python train.py --model="image classifier" --dataset="capsule endoscopy frames (Kvasir-Capsule)" --train_examples=42238 --image_size=24 --crop_scale_min=0.5 --horizontal_flip=true --targets=["finding"] --num_classes=11 --arch="vit" --norm="layernorm" --norm_position="pre" --activation="gelu" --mlp_ratio=2 --head_dim=48 --fused_qkv=false --bias="all" --qk_norm=true --layer_scale_init=0.01 --parallel_block=false --dropout=0.05 --inner_norm=false --patch_size=[4, 4] --conv_stem=true --layers=12 --width=128 --positions="rope" --pooling="attention" --loss="cross_entropy" --init="trunc_normal_002" --residual_init="scaled_by_depth" --optimizer="muon" --muon_scale="original" --lr=0.026 --momentum=0.95 --nesterov=true --orthogonalizer="polar_express" --adamw_lr_other_params=0.00075 --grad_clip=1.0 --steps=8200 --batch_size=128 --epochs=24.8 --lr_schedule="step" --warmup_steps=240 --weight_decay=0.01 --adamw_weight_decay_other_params=0.01
Rows from block 8, named by matrix and row number. Rows with one number belong to one attention dimension. Each number is 500 + 50 x the weight over its row's rms, rounded and kept within 0 to 999. All counts start at 0. Numbers have three digits each.
# q: attention query (model.blocks.8.attn.q.weight, 96x128), inputs 0-127
# k: attention key (model.blocks.8.attn.k.weight, 96x128), inputs 0-127
q.26:483490470515511518431507458568587548518602499500447506554545452438501462425485474549553543575558461398443472532430462512421560515419526468422501621498522532469377428565510478561484372509492551489503504491552605427501504421525529467394544446534519452507522512533536564555565550525478502540416485447451432525542569535430499483509437566524558505495506468482582505520455553552540454439470
k.26:564511536531503571455506576454553480451415574481510457552600477555519501573541500514440427549451550445417601517461455431556493478457502375526544494525525459505484465497447563493465473540489472453501426485479546485515447531551550496470500494474491588477475541537453408567532539516507510592607513509470484467475537541493406418536508505356423591506557553508503426456445430502548397554553
q.27:494491483498473650444546532419486492456433498523476557533545422465563537450407445530488548513538449575549445446511541486411456509581492407530573460495502523510491457500539519437507435463500560573541448454494529498444501536520496500403527413563524457538530464486492566422472570386502560551519403548474567516550575481536453470456440555500566444622488508452530543581410565480497528486523
k.27:450481602552566490522597518521455531591516521444554487516472453535450516515390493487432509517443452555529460516520529533408505504444507492503437601467543496482578530485505433514548476451477536486490408447406560431542560406506434493544524488455456485424446427480397497509449490531587518527516559520386537436609505526477532629530465541551483521497474411512483438577541542573526538471474
q.28:413448448402539586482393548450485516459553440535599550572582466541466527438448374422549442534541508446412477471550471512491518501500559477613512494557455462503446509457434488445493497526514565483608512525520491514537515495441484517477509537396474633503499576508571521585505498488441528540558506544472438434476486419540485547551478529444510519542462466539418568538466536459448507572525
k.28:519464476531454486435452571502531479496535574521403547417501557523506454504458512496477551496472530592466605564475419478496532514512554459504470566424573549377509511448531513474518429537427428486488547420530472462625490593544499488477489486586520484460444423496469457491452542545534489513509536555546569442501526430448499454555582422442581480517499392485565453455557461433634498525502
q.29:474449449443463555532619437497450516564510537456531520456481498458440559519591539622410562505569573472511476442579445535465539493451507454460475517454518462544641546519570529535389522490527449460476519480467527491422458552474585513486568568534525412500448434475477468497537413524489553468578533514496419515624424517454472495455524431520391457554504506511476529527546551474499448466472
k.29:532616481462477499470528405510439540461466534540544514484412457485463459534450520513524431495578525513487462451556546489429551484478389454456605513526550444504502482505506470535599620486559433457501466523552503559451591500480515555464426553487462438525452501578495530517443482477461487513526477623586476634479522490510482526474447578492457443525504478462542563470426539507345573502441
q.30:478484498499551556575481506532539445470443587523540503479523489549497430519471400396522521474520548512483530497483513531493487539452489521474535457534574547521484428437389604455557472549448481435466580542443470486469520576552510588558393371496522606414466418416420520511529535477565457537524600566492472446492447546468478454453439512482517539530517617535471484508532513397537561510465
k.30:471359441581487498438498628493459538442451579444566501456442423523519521495513494494642519518492406536611466615549402464439493407530510527493516441509445503497489448498534527499440462546388558529581479501486486538494496531529583468520545495446531560463506443472487530527490421563414397543479506491504493486545556480445477489453496481476513486554540546589485515473571574473535508451551
q.31:486561555471427461535499500506518463569419494458555419545430434443480467600636450500599537451447495501488415499413509499553453478561464470488465491576470484428424523496516550512493360614499503497496429519499472522495463520540523465562530466527488460440492508532558431537500460562467509500471556470507544566455553490469574421469528466512552464448583544584484569493611530539450493433608
k.31:546576430470429500583504560460360484503452514619438472506579547486390491486418397460497508433533502557540521577479509472609537515507364507502540491479525453535440539469545448490555484548577520433500513468524434444465488485539505520497462482568545676520511514501476490408548484491502460434538525583521437525509521476470449498493526508549555527546560520471510495437505453510451517390511
q.32:610520460469460460451482504487497527489472495450554517587552510450556526478536575431483460569460426532566493567557513471448565502393500566356490413512459457523515524538542631520456442541521553514509531503512502507487498500552403565547560479554549527528505467518468460515490435651495488646444491472481470484465522426468463409538492488515424448401463443502541468480525523510504511585440
k.32:469435512438556501469469474519552562562556512590536418546397471477530536542459499504515519495500648453462554543507536396554641565480474375609401499509459480565468525532409496403473512465559513470565502423521566493445512454444541509480429457505468475490569527475511489467507494498486558391499477510602520567501462581465528480515534453498553475499479536482485481551519450422443561455505
q.33:525471426528474570484509508425515541512530527619585546483590566610516488465466558556381460435471563527547427467465474577591566498540514505494448472526485501575520540492351525475523545448554493436468496527482505494425508485602455445546483494401564504501518531445543511455478451448569445498497538438598492563430539548435448529431473517489506564497529464454457516413475487448518548411489
k.33:561457499465498539554456505532614447472450508489517414461469595514481520529572480486557529471455486449510481511555560533421428451486480550491453493512376507562542486559566474488491477545523604530432479533554468411463506485482547496482549618556538491444499524524541514544503614408498506385466418570488440461457544423596551471487517496496449471541386419476533574501566495469473402554484
q.34:520459524519549506498398513427436541406513565500607493470568489452517496544453445485422485461528438553520494471574588533477594518623506554516449439542449499451494505466453500573495477438439581548534506556522531396496495409510474512411482417439514545556556496508497585506402466519421464517429630489594509535534526504535569463499493485478522449522534516473493585542478571412489474471440
k.34:518429599477475506515475538513360491520502577459481583496416523457489482460551539441528528597412495495452440567533551519437509510509538536482422535461393433560556499492573525475528542491486490546442498502469467415464424581537550508449527504459476541519622509458535420457475569490550473517487402377492481520592483479500534521559571461505495407477534479430556490473593435505556518507588
q.35:432524561535591444628479507535422565533615585473441487493441482458466505581507481495488566536465556531493447469477406486535420423542552519525438510449538506506498527488567506506504496482566478461502436453518445455548556463429485520567484477503382443489536469507473514519409522468449600476563509445432460499569480463466562454521368529552524568551414564438531532529586495441557527549538
k.35:477490499553454544441495415373510488531466397525504521534571615512435478493425536554466437507588464641493389498463513474499501559567440506478480518617505411503597485569535483461452559502452478520446565497509523561560426482454465573554442432482495501532513489454509554421529486591482495545487489494511538649464473501518438501488494528438441429432510499591486536506476501517539481516455
q.36:550518504518462534540364582521576558394531524564514474555464450459534589536526461449553458468475571545541524534508494415507525555474525440487480439440381515422515427525492543550594533505460577473463437578456515581497507562427449471508470488531523575509454571531457538543456509432469489549473474420591514421481490526555490481486442419458510532520426402549511557518509579466406485512558
k.36:558524592525546535431457487414522525508608452464480580526503496503408515406541538479559508566462439602516503505435476429535489521466533520429488500465518490475545578439465487560499512461482562474481548507529442581445507502497555551477498483590476436482527523477470549533527400497522540496424539458509527596498357436517556410459500522506383444535410591385460523497500541447530519585509
q.37:581502545504514570500458499539536434585430556436558504400455531587439549509520451395586479587491481516435495475424467454488447502452552454562526513417553535507599494510516496535573391459495498484437450435565504501552456502495495503551481531495415586519464385572566487501482551465439414589506479461495433521416518516553435411539547517450518446551545501556494540484530498518524446527586
k.37:473515479541502525551490541442535446442474476586529541522520509481462523463499527414497568471495494581502437458501466592495522510421539517415496420548525447548431616523521507450613419493391456560534464503461464534517653478505446468471505526542469466508483400558529438544474505468527466525378432511462437479498525458463525461468451600503582529454560536536534549480588490573525576397541
q.38:494485525512424454564443464451509479583392496576532410442529536387614390517415503495487487409516561519497518519518482474568540493443395489521493573445473453524514497439567559492588450507452460536429571449551557466549521482554474518492519450592498465538452503520526548476477551512503581551464547532556448499465481529441543647545567418456506533527555437524482500513557447518474451427491
k.38:555547579443497418445535485573487499565530480430556497558559509502442452513479499503535474444469524442556539390451491432529561474390492630494471523420447489456547510540538544546463535484546552446429426422560538552446506446580462416470499468508614530496519473452553478535510464451473566609569510492464413506547516573473494414487565436584516488519569416488467504432550526486452536495493
q.39:501433522494533440610479475554431578521499438481497522480552470536494479485471476517474494452431432438386487522572461530398427470620543503504528504521476476533482501555462437488518500520510545478549426464539539488460436462440477538499493587510518460493588488443448437467502473482600460563569612503455532467509576555615461644400483494558440424502505507631564468514490488533516517480523
k.39:505442466583486512505554479482404508599532522457410520355533509509549503565544500481526526539564479389538493513486617477563502541548465490539544519577534530520569345461443602488505409446429528470427512474510559456449462515527613503502572434484506544506466536519487442507459441467500445453486499472423511546495539580503515484474541571538462465553504548396496540445453437515425537476516
q.40:385418471537470512503501425501568505526447625524412462505535567468474528545507521520473561502500477451535535600467554524537451498490430545579473463487470426465531572443440468448531465485455432486568527534493496498555503465518491491435564484528496480538467455526488402525512589527567449429472470466492591511449522422445557515542442585595624586415518506507395473537608502514429554509515
k.40:554613448424480500538422600524467506479430440440557468488476412541526596429484411517426495544518544459432499474493507501529396484530474500502484416510398477498466492529444506460568473425495607473375571465492454591457511475462529536590481453522574564572470530567493494472543536479428486578557603559502469499525525559545522400538491456507530535472502510603483477499508524557494484536463
q.41:607449513463503463488521425461537498521566452542360577486425542469379541463563566484501584433490455417519579528502548451553470533388504432480543578486495537446558504519519509524527490480507409540479541484475459523508473532535484432412460586501570524422513487495546554563578551379543524493518413535489538411478566441529484498542535489525448523452500490563549461442467446507576496575473
k.41:511531554426432434514518419573536556418400448569472517453481469484528414502587493505457461442472520463515476476435472655492519470529549627484451483568524479544463440465355513590522468528557513562543537495501532566574511480566495456570479447389459429500422549547449558565532465529510502429452436487528592470485536506502527494439431539505504540539473533534441525564522498512495487539477
q.42:460471564573504506547579510540607594459457455511552456524531559486538437492438612520475431588523420574450528448530471456393465516494474433542519462413476478508483581567559522581551468411468438541443504457426546443519425518568552439483504445580546461505509419529541433488524509518491547467458415580531440549526499495522425476553495523510491547446402501569506459522573461527495436552508
k.42:494497512554540514468545461535540549522571414493536425503504470562520596542528480590447446540520569506438444412489487413516546383556522556540537566538523545429509527457468435426533534434559463474502485410446438397369508425556530480506506523496559438540600501520487516520521492532499502548482607498439508490522444505541542453487453574481606501516460486468526560450442528516414439402552
q.43:439515485577548555424498534503392527491472511533466418548556540550478473497523548455431462534626570483526459458496531488605539444505464538442373558597562462545492476482561479488450499539597502442461442557465478605519429508500515509460443461397559512508517473522472453502538459572492416493577566437527451557535450397457510611527532435519524455554518474547441506517466516488527497478409
k.43:448532462485549438576465462475469450501544549471545517503509503485548446518495434404613519444566460488531516486502543537467525493504525355510537472474531467563390548577602537537460530469559502465504438449478491508475419596449454487507504597573458509517592568475544440471395614498511448495510449516490455432501556552590476588424497446441600516443481450416535520510500535543488516510444
q.44:508555517571470510614528485493557551475447452393496521460572514491527502560529529514425496491503448504581531453545497491476478556507469563449446505497433441523659574405531527507528434468575469469598526477536433432527514510502497477574486507549547466561511397577520489565452449546559575456391548435431472512529452499535491519452484523509556434393522433393509441535520533452434525454479
k.44:501404531453495453521514529514459504483490471467577466519504482534424548407533515458519491513655503456481486457536578455415496447541471506529512533509407473553455502508445423555539541620541547456503474508550465433402461444534523491393411475437506555559541554511495525396546519468530543531600489495611515536580421555544455479514484467591500527486426538521497378583445499497501498493547
q.45:494550470456522452483482502515500570540451498656453481459523546490546380484521518514504438555515444511475516467573511497571544487489516499462530517398498495446448507526509503413502559453527454530522467499523562543487534546511502483500504474448503466396537530471526462532404511588598508497407594589477448493614446403537588544493441484530480449447414591490588495545389564402467502555507
k.45:419537535479490320488435522527446543472635503487491514566529573453485420509496576491483507503543459541504538461581475407491442520516485485535536512547453502523500510538580477520426491541482562515478498590481423505451536473486431543477459538478462411502496435512520521531542547515446505481352524476499481577491431550498520425554490420538500433544508531529531466530547442604470518658433
q.46:473426482506521436486554509549488559571616463462389514579461552484594527497431577525449466473492546481677517456472482463449480559504487522522459590536496487448559490563532416498489561586449552421502485460605445501524591498468547482443529515483387484448526507547367484487496523503519513466459446443480557551570545580444476513456523475490452461538474495462493483492517496552487427552428
k.46:529455450545474524536457393361468448557511433466461528506470464531496449546552502549474530441501515459451518485558501565432470443522521422558473488621517513525522478463552507561464543417573480508527514599618536539538409414514412450574520493438448485561445475554568500505503554560470497557558527473506473534398531426424531526403491540511461474514493536594475462483462593507457584533523
q.47:471581497410463410520441468539415540503577462447458479576417490481542501504590469493523546490448470487524483517447433475503515577595466555547516523634452526441511402553463490419519536484507514468553396448430518525486429544482447531564511492592397461487532596460505550511609497450501501567533447472499513524555500439594573502495586442556540473483541490486458501531438590518465495430501
k.47:493578431571576535471461479452460489496443560522442455489531543512479404511467504465427473500498490548534579531500553561585589500487398450581497527409492500482479556531513503618583527438564540474437536557559498438576536486449413557525573524491499545571479533449396489492476478522507394404508541413491537450434418546418488567500556484588482483523487501414433474563529466511468489528520
q.48:488502586534523525516416475461503551530493390559489488421520556450436534524607453494481502567584445514463460526473491571464475455555381510511474593574489471496487524484483545554492507499563599436425543516452433530486443571473523483466465511490512476550507524428563510510542474501489424433534492647631469477560408493507606532437449466522528473459472518528428558454422545490495407547480
k.48:498519453336530419542557489543420473556593477577506461524526466504547416491588544527523472448464546380483555480514467464479539561500551509471485489427503444483498522485533626413516564563478507515514447432465496522540493588510570523628514406479450557540408487501457423482516516475508520536564578489546568468408425530465510555460467438538441534446486449546484494513494480560501531450565
q.49:560530398476453470465569480408493474535505524476473471535442521517539503548538533508453433500537457489471496535517421443599536512534505520508509505510414509639591533487557504467490609435520392532542468502468556572506601454544503443564465457545501396501479583472492384533467593482497498477529578502561494507522509447462481455521529456430452598456556557462371470422488516481450556563485
k.49:487441540461526487462550508487564515452560447572516475483495529420467450495514472483545559522558488534502480475466514515416570467524511496557483487567497544362491434417532542393448442491423472593537525409530439437534489571520530483479541482564442581501483482459650550448496553433511484517479413472567487512408439572600563507543505410507440544445506533572491469528550585569453513487557
q.50:456415581521443495536432507493473472466537491467592479479495567474502514451499490430447521467467632420573502508487551449535566445555423592491510575461520492553441487515433482514592520509496508476430506517597453541597525585520468516571520493535379445409556444390470516532476569544547529559548416488445536460515493410444505519509464453558470560534523505418417517478511482464592550517483
k.50:527515492409426561534413462467469563488507468478559522488460515508536508475461530521473555519453528540532411502478499613464428543416473565545488547478540515412515551547557510480541477453415547556402420568538636563469461561587446490492512468536487415543540456491460473501555584560524490527418486463431434498505539454447529538502518526524516457540634431371531484468431430505530535481546
q.51:536462509420563478507620470523408452470486523496576550522472461497458420528433498490541480470496460479429445509493392552523576461547479446539528550463563567372476433586497509531535508648455494448545461531489479510456453520468523481515520579385482560532480470563514571449443525497446479543510468508495518517566529578512513541530568501511502478488542489513406503357524601447428498450585
k.51:536481545525463575499563531522460558534484486564472498566570475526466443418598520532431522517504438499532432432545495452520529492522410504418541471526414512567530435529477467638464538529478584500507545584433445489486506427513525517438468480510505492563511585445517462507577522546459560546514523450485427534505515436431463597526393434490570513472503590487410618512432421487463469459416
q.52:473472508402646492432473468482529505411488438496502507468514405549472422512538501599556480526533534520466522511486439538496507548359520460530472528511565416511474523556455460514486408528484542424512559572460571552479500580520463419489528447516479548475432477457551594522590559446481530490555499442502461483475482541542448445550473595451547559445496390528573531559410527482531445562553
k.52:549612512506431515486406541459536405430450437399547576511491530468503450459527508521561583426521457495537468378520437497517439481577538475491541480644433424546442551559571460475510485553554508536493488517465522465558433475407529489470513453541545463530553544542553547584461598513452477461487522411577501490580512461502450426513458443556496440557534559445551535499539495441506468490491
q.53:498539471385610495476459488504570458588545463416496499446353493538427541515514427545495532475434465499461418466496474574549510470551463529537527508473557424459545455516488509417503531487606514557382504557480574597486503584523485504482492566530490527546540509405536466529503582475464480481463538508506546524480559431511496523482628549466469512396539521468567423470576466414481501507440
k.53:473509550471421433497514506485444505450404449576583392487378437492534454549552479507542450410577595508528510499542469475584529490524417575521552528480478472501587458578466494543586547539495549480600572553503524512408536494462532440423475539512597476488472548538434504482551473490504470526516464574499474467450454437426556537451497510498458466463566531509414532442496562452484617438541
q.54:431449471547492558538468486547461450424505447479485503560540481460490510612521519490481603413407523433428517508459525508556448558455432375431484413425482518449571570493470517545544477492523495485519412446482522566479546452534577493416398535525509524604549466517533578585473485508526468600540576454584526462599488443493567452480481545472442519493525531480539492564550423553455515482476
k.54:538552484510528437528515432518564533530453504574532447475420577504572525434508484555557450566527395557449428568527447455505523493478546572413483584597539459437455482448520471528477516502518482534340574484392544507391410526482476486480523655530454405541480518497447461523528491508495530568474462575504522549492503485471476491528461444412485438522481464503589539542524542473485517509565
q.55:538460510513527453461467533548547414405490528446555473598523463515533484413447534517506506493444594509504575537493503464464531443496476421569472479470519526420483500462451536498481530430534453492590530488493434489458427442573542509507523566492494509532462436483525632437619481440491439585552609554393520522396487556432427498549586487515459504466587540498466491538526389531551536502559
k.55:502467601582394536536430520475483429554465600478430540477540525450514470417484473544479470501588369567543539493521598481507395522592528467499490504491557503454468494462565476549433473508572535445434494493603485419498472463503437523472444600452524421544599475551509545536464552492484546485451514539532458564469397526449523514472486444478576543565529594430501502512512474489501509443431
q.56:417588606473435520480535481502585579514458466439577529400518582518498472586436464395490417533555542538533491470554492500519483553469558509490387513546471456540464510500566451532474511521434424450424608454493459473417536487477458544474491537483505439505515583560471548536517442494524406457527470472517568593519550553475455524462591606512449428499476454449598501460475483540524469524453
k.56:521481430567632506556573460467541537450528431479502409557422423479471502470466407531420627446503577395435487486461479525475507519523462515427540497506561549466535515576477606517531546421501494518512513447485508563606508486539421500511520560446455551518507489531462584565529410519523615553424478499356516512486536514524531412503522543499491528532492405508509469529499441469480487485487
q.57:527506530453532464491484448474572538370566485549581500506541565596477482434496466469467546554412583502550562593451497462495430460552472555445490441521399440526457422610476557544524458440497507579469416457448494618540512500405549438548420507519476463519613470448526532485528492416457498540524533456496550548412468553542493462534502511492505544492517409551523512538507545493518486461402
k.57:480497428533487536441515470423455404474608413547582449511597437568534568520499534485521495569481455527526558478515550485426472526475501510417514540517494444403486525449524511456441509412601501505501531484577511459493523576519545582485455504470413525472459488530488462422520483459522416556474463445488494580578536503425589537417486516595420566558558498452414523527492499575448519609478
q.58:444590588433508558549452523488576494554507474562483461404574527508473458476541508485527435480477541448426527479575477497493514467484500507526554490517552521564456527461491434545435455458413539565493473498540637500484565512511595431597470495530410538487470448510427463537416482586550488451569468336509463491579484419542488512486467409483448516544470519511515546500472565542444598534443
k.58:456565549523552520554485577594480587501556496521488470560468440530494502511470435521434546439486520506568405506477515594536525559485474558512519529425474430392497479478477571513466589423479540471453489546429528601516552505584450594411574515439475483569476480425548562468490502480413497553502387529525499418484535535516398444577479490497545484531520374457487514490444543437531456512446
q.59:562421506577453457518472590480465452503506428446427443478611487466425479523540499542475603526561543420482499551494507535477553513469502449537547514515595557490571489470516503514472481503533461511470491477422624571503445465509506504528426512528495517582501540485524543513460492474527615576395460389435473535472442537408404509510433526534495562538563445592560505413461533445552418447491
k.59:543570581494477497468417560517551585492444547495514521539591541434538429480600510450522549517507472631553474574489485439525514523513542543457447453458506471459433553511476500429507535474481587519458482444493362459533433480492532508537473545465482504461501477529438492521501556546514513387439441442446537456489536464628548411501530468502555452547424500397539492607504554513465409579465
q.60:470541527499391492564544427497527493541545562445525507493480434514463490468608404582526563495534484495426505571480504618534455485556538451522508645500583493373550504570571496482491526484442393494547532444525374520544437512456525612547498488488469522471443477488533488538459483546455548493579493458476519471459548549443446473385493492476521455512427483441489549476565480453450486572525
k.60:553517592433515510484463493601503467494481436525513502505568518477550514524532432550503394568476505507477465401491536560472531518412430508510444530510502408504439447458460556515579542474448493551435585498491532495559550486516426482535447516554599544487518524498581510406531512455492307512437549543575445497568574490521546528497523458469473617506508525435459423522464400566489537503458
q.61:529497536557587499425415494516530546529564429514532555501481497501501528450470573468530420487592502517542592443440542485427470533450592405527556551492419443497546531430507445483405480523565497479527404444573464438423548564553519448548520595493551560438464518517505509524537484441545579489541386554451475412433535441531476450396508581501447544519522491509539472542563493439466526511447
k.61:511445467605423552466566477552530472528421432642530450471400462518463439520474492522483505447646561503519478583447505437456489538503573566511515504455515492440481451489483503516488479541491507513561523544416412539471449518520542467574469601466531525486470519469495572470410461553491453431564529509506583479532497440458490461591546521524533486493466418417439578494475421571496604564471
q.62:398490488428444485486495535486559472361474519516527524455481499438470616474547524519531549524485438469434426458402476503445417483559574483506504411524494510630533447579534526456480482563443516481359613495460483507582512478472467549507521509499423506503546514393529510545465511457502596555502529506513512597478495541495508569532541490554505603529535554512445498474454564547447451414534
k.62:528543461482575432435492431450533456445515547447478512513544587560438453513520517455597462480510509475484475569549480489545470535469469480552430549496359550560572503533626460530453498597492509507579466501442496436549458526462463450504456410645450494436537545507453451553529409504584508533486501498526497517558486577421496439405592544550556450473494443579462538513516475470462454492539
q.63:438549420465540473627503567514552425499571556560588535506471450448496530536535430508456498545478454494469545436595550501516494434524474553522464540507465508515528400457421442447530532420499522465527512354565499440530485460501465561498492451487533591492476444479484494492558473560545507452454500515382438549514521474540460547515545490442466497503415625506571518441437588585554458572451
k.63:505584448513495412547558493494605563526585474474482542526520457476517552415421530550493538484429527518478565586366514462559409541504457429493584459503494552559531553621524575518500504459441458419449555553542505404431551538420486483450442467501481480460488491525470484530512513431545463538500552524490450479489421526525493471583432501489615410481493513447567538512545561488505457404453
q.64:483528527561486483499503419502460532476452500508512505558528427422494505432457478597577517458382447481561529524530459477463539578489474422553492497384370483482465516504587471541473488583528611563548523514481474593568496524492596526501435493519575532564457471514512526488457492413501611521434501581457534486467493511528483587525346432517490471479466524585442505511550467431457470530465
k.64:424515452497419428471553422436449422489564476507498464466458649493469557522459550454569576548529495616489521538478510523491530553513513458460504379575476513504573542587492492469481470524450472427623543514495520382471496461411504596513570546552419463479470520404543454433515457553520478427544477492499506547517490523477529454486503523434587508464475461491562569466583533510433529513539
q.65:492516548438488426570539595503496454546491511464495488512456507493526520551452452510492563525536584460541418495497558493449460512472540407560522519558575446509472400470501526530544466461607487584403475587532467518531463551509468454621547457553517498501513516418418443405450577590479486515527455443552468500509445430506542518610497525404446435562384543528464533509460459451570440542486
k.65:423408565615463606466477516498579598460474439497549470530499397471457496526489576460579433478458527475472426507513545494542470507537486554522495487530512451578410465499485581468544592549562543404544474466459522513468539444436525466489503453531566576546480521443515473460511503603577452500447556469527494479544517450471640458465532548463494450547413509592500403506464503429512494460447
q.66:441534512567504570539490502415385509488552519491485520453436504520437517506521387472493491519541512480467514430415521545482631522575507526471540442629396555475477469446542499579510563489552526488545467501553541449559470389520358499404465556509517447480483512582477466547517514624490531483426531435480482518558564416530569480545493458488553486530495445430481505469486541550444455518549
k.66:447421444430544486479485446643455553518529464456510528553562447610525522479428486525475437452471586430530575489432422470459559551505421495475419497507550479536494535543503510450498556569388598465530538490484441490467534535540483481527456413509502478440573475509527527591557559512464428498531593480537528486522480446610550522541401549407515558451490458541554452544428491475519435493523
q.67:537509566490528508481583485568444539519477535596517471457535467459541451486491454487520572605441451513541627407539529478581546552557522443448551475451443498411493462414393522620486490490530452482572470499515543526471410496511463502553525538547532462440498481523569459522516493536437462483519517473547522466495479429576423325494475455468400558609513457512561485520501505475479473453550
k.67:557492483460522456571482508462439553452497562534507529580523427474564491540460466584511398472537457524468424532588486563461475415460506462531529489529545497485363471493457524469561517526447509572451493534490519430582498589493460552446508606525477526540406516461475407554478528533472479480500467388567580501500578529389497510478439570548542578545541538541535514438469468544543408432413
q.68:465495446458474388568571493526548558565552606492446460476416491507515488488584538526501520518473538504520328527476450440452524470489564514438491529423477500405436502549493470473526432494409503476539498532559416580548507561562596524432552456566500422424449557443584502530452549580503511460494505515528516626513476454557468471537467459485510442414468497492554488523532475466566518544565
k.68:493517510507461575418594483397412465569569541476458528493481511554488566560486483474509495549438481515472490475543486484470466508525491489509527542584456568545515525554542430558552443455547436473588517690479519456532531480477396473501541412553492491542517512508510493493447443459511530419507488512451442457505543475588498502497547568466375524430589491599522496475561451447534467413388
q.69:486421531570501530566466463455415598465573537479467416532528480516420534528482491594482591473497546466470546495458489473413481538424495502417528454487542490497484551588477498548503463557469590471509502555462521461471517572504520540494513461509483496580487453505482516565513526479426503545408457618589474508512485454321588481534519471503538431464563548469479446382544562573453522415481
k.69:526522510486499524490537496498423537515422453459552509524460495579578461462529516503542521559475548467561527519510482416492563430514517512513564549464408425453505519409507484504528549532522423444512523474494495554516388548618518471480495445440462455439604555505526403485402485463478468522495551521538461555511515460561523558523425480459467437584439409512574536639466501410480657507535
q.70:471410457460514456523437448544559544565467479482524587508501565539571529534465555463384516439532417498540471461517552515443510555549589556388410430455483449556525663500614474452455610419516509550494512544477517439481536488475448491484422541467509459526465509511460502502469472558473448430525503543498504433590498492561475464597533474529538513522510578466490546509440443534437571479438
k.70:478487434470516513488435524531560525533421538443469547461367513509482536545414495498539470458464536487445510492441416497534466508437446471567458581471561392615552497468453560536529435504470449489499438420534520597505547511442471507486498496505493589501420466611608544528554468393574518493543529531541485558480487523506472439520466507549425527451511487544646512479415557504580456559515
q.71:398473494485552472546541510441574530474593471423531498419487435433499561546448492487490591548493406502536559328470447514548531524524462629483498499547445520467557434498499510480442516513507471589519540485495474538553542553477511567516530454522452497460494538496448432465577460442490460489465544479505472468461569567489502480396533452549540425544513493473572417458596452505605433510601
k.71:446508384447503568539536508480435510463447566535615513513588482482518550507540494490537477438466535530542623606501470435432521468569510464519392471434554478571465483496456503512506503533391487533487504585550601586585529419458603461505451451381491507505483452497440548547511449501478513562537490419553497462487513473410505485564539481450552502452552520500434471488520518536386516458497
q.72:504515548480564478518541495438446583527573466480450564478474534577489431533498439481479432468484514557593480519480448480564477547418564432541414525479532492569541458466478500442520477529484460454486458522602498441460474462442408445488597457507579491424503610540447547550471453494595517532583472516534473440484396515523524400459499602401544426472458524556502526576449551588536544521466
k.72:540438569575500531475398570482393614548562508466509477444477574579479537527422477495487504550571465506435398442486461477489572481527524407546534454481529541407545500496490477440457475481523508510404407530528520543449517516430470553523494541512499607524474500469517527488458555410476563487562539452529548588507594540572491546430493558481523492495382536545525397467488498415484461465564
q.73:622442436458521554647427499524392522557480545370449585445540555467520493523530497546459478531557543506498419496567519494462556583496522476508546462538533473396517424541483534488458432562482451538496505518503464448494513461527472437474482498441513469523535457572525553416403439486489526491514484505499409529602457520518483525518473499515505404546443472492519565660455478494443542535566
k.73:492531546498525445502521553491549513637511562519530467430479595531507480404410533559647418541466404552488500497543519481520441550431487547483561470476405579494546541445447447541457430546537419500486535547500549423568601439528501453601452439456500506425495464583525425462541474524457471501479498494397495505533519541510489456421495463539466525414511476479481522583554571511470531472510
q.74:469550502513513612498513397469485454472443471515473586511533527498559524466534497609552518420513432572494516474546514568533467479515420392475517520418409440585480468473457448490435599512428472532434570473483539492464529517464470494478535468566584542508444476549543398535580548559424512529459508597554496584510492570486537442499507564454519425465390498521524473536469455454544564505394
k.74:511499511595546563536529489475491461467525490440504529535603433451624404545552537419475601433429524491492513557510486535518565480531439489439419454540532550447452449479444525544582473555475515548632464477573509486485500441528461506393469530585575490510365493395533458530456526476569450519457466476456482497474518493499523535428519466490539424442485398573534457484575530537499527548509
q.75:563416476538492513428506483534551606574537533566579412611472447515589483472453548346529461463474526456521557509552508519495483470471479514562490517499566540458537412460488500420522455509517446451419523523552489422529485445454547454499474487344426544546560474555474546456484485554482426619509605476517461480469478546502531431567528499551564473438524421479497560533483522526468526471501
k.75:424403495531548472610500541413496453474580548485454538487490531501388510388470546552480473546471560503496517543497523431512633493560500532477568500487494511514549491500502455560470437439511548450437506428569377489476527533439434507627453499514472526415565444470350519499510525486443502525494536442467506512564513478519480548524491541520401510561533492473497427537604455549557552521562
q.76:483454507481523517403467513571515432446475440517488528497378474553570433444450581591587391462425459530410494424488450575527503469502504546595509479541479468482485551561560523512500452478499426500468465495497597531485422539511443429443501524534503482456485545611491479520530549493557512365525504435495527493516656516560429473470525492525479577465463482500555561551511443489580550534538
k.76:499520383537394466515479506564545468509482529453472538508509505431355470597585413504477521459525536476554497514478546575516473478561472450529472435510603498583468532477575529534492603509492488478543579492494509406530470545495523575446502624491534540573494548465442563458451494513497589468640466517558525456536493450506486510514467484454484455496489487409485495511556433435412492409427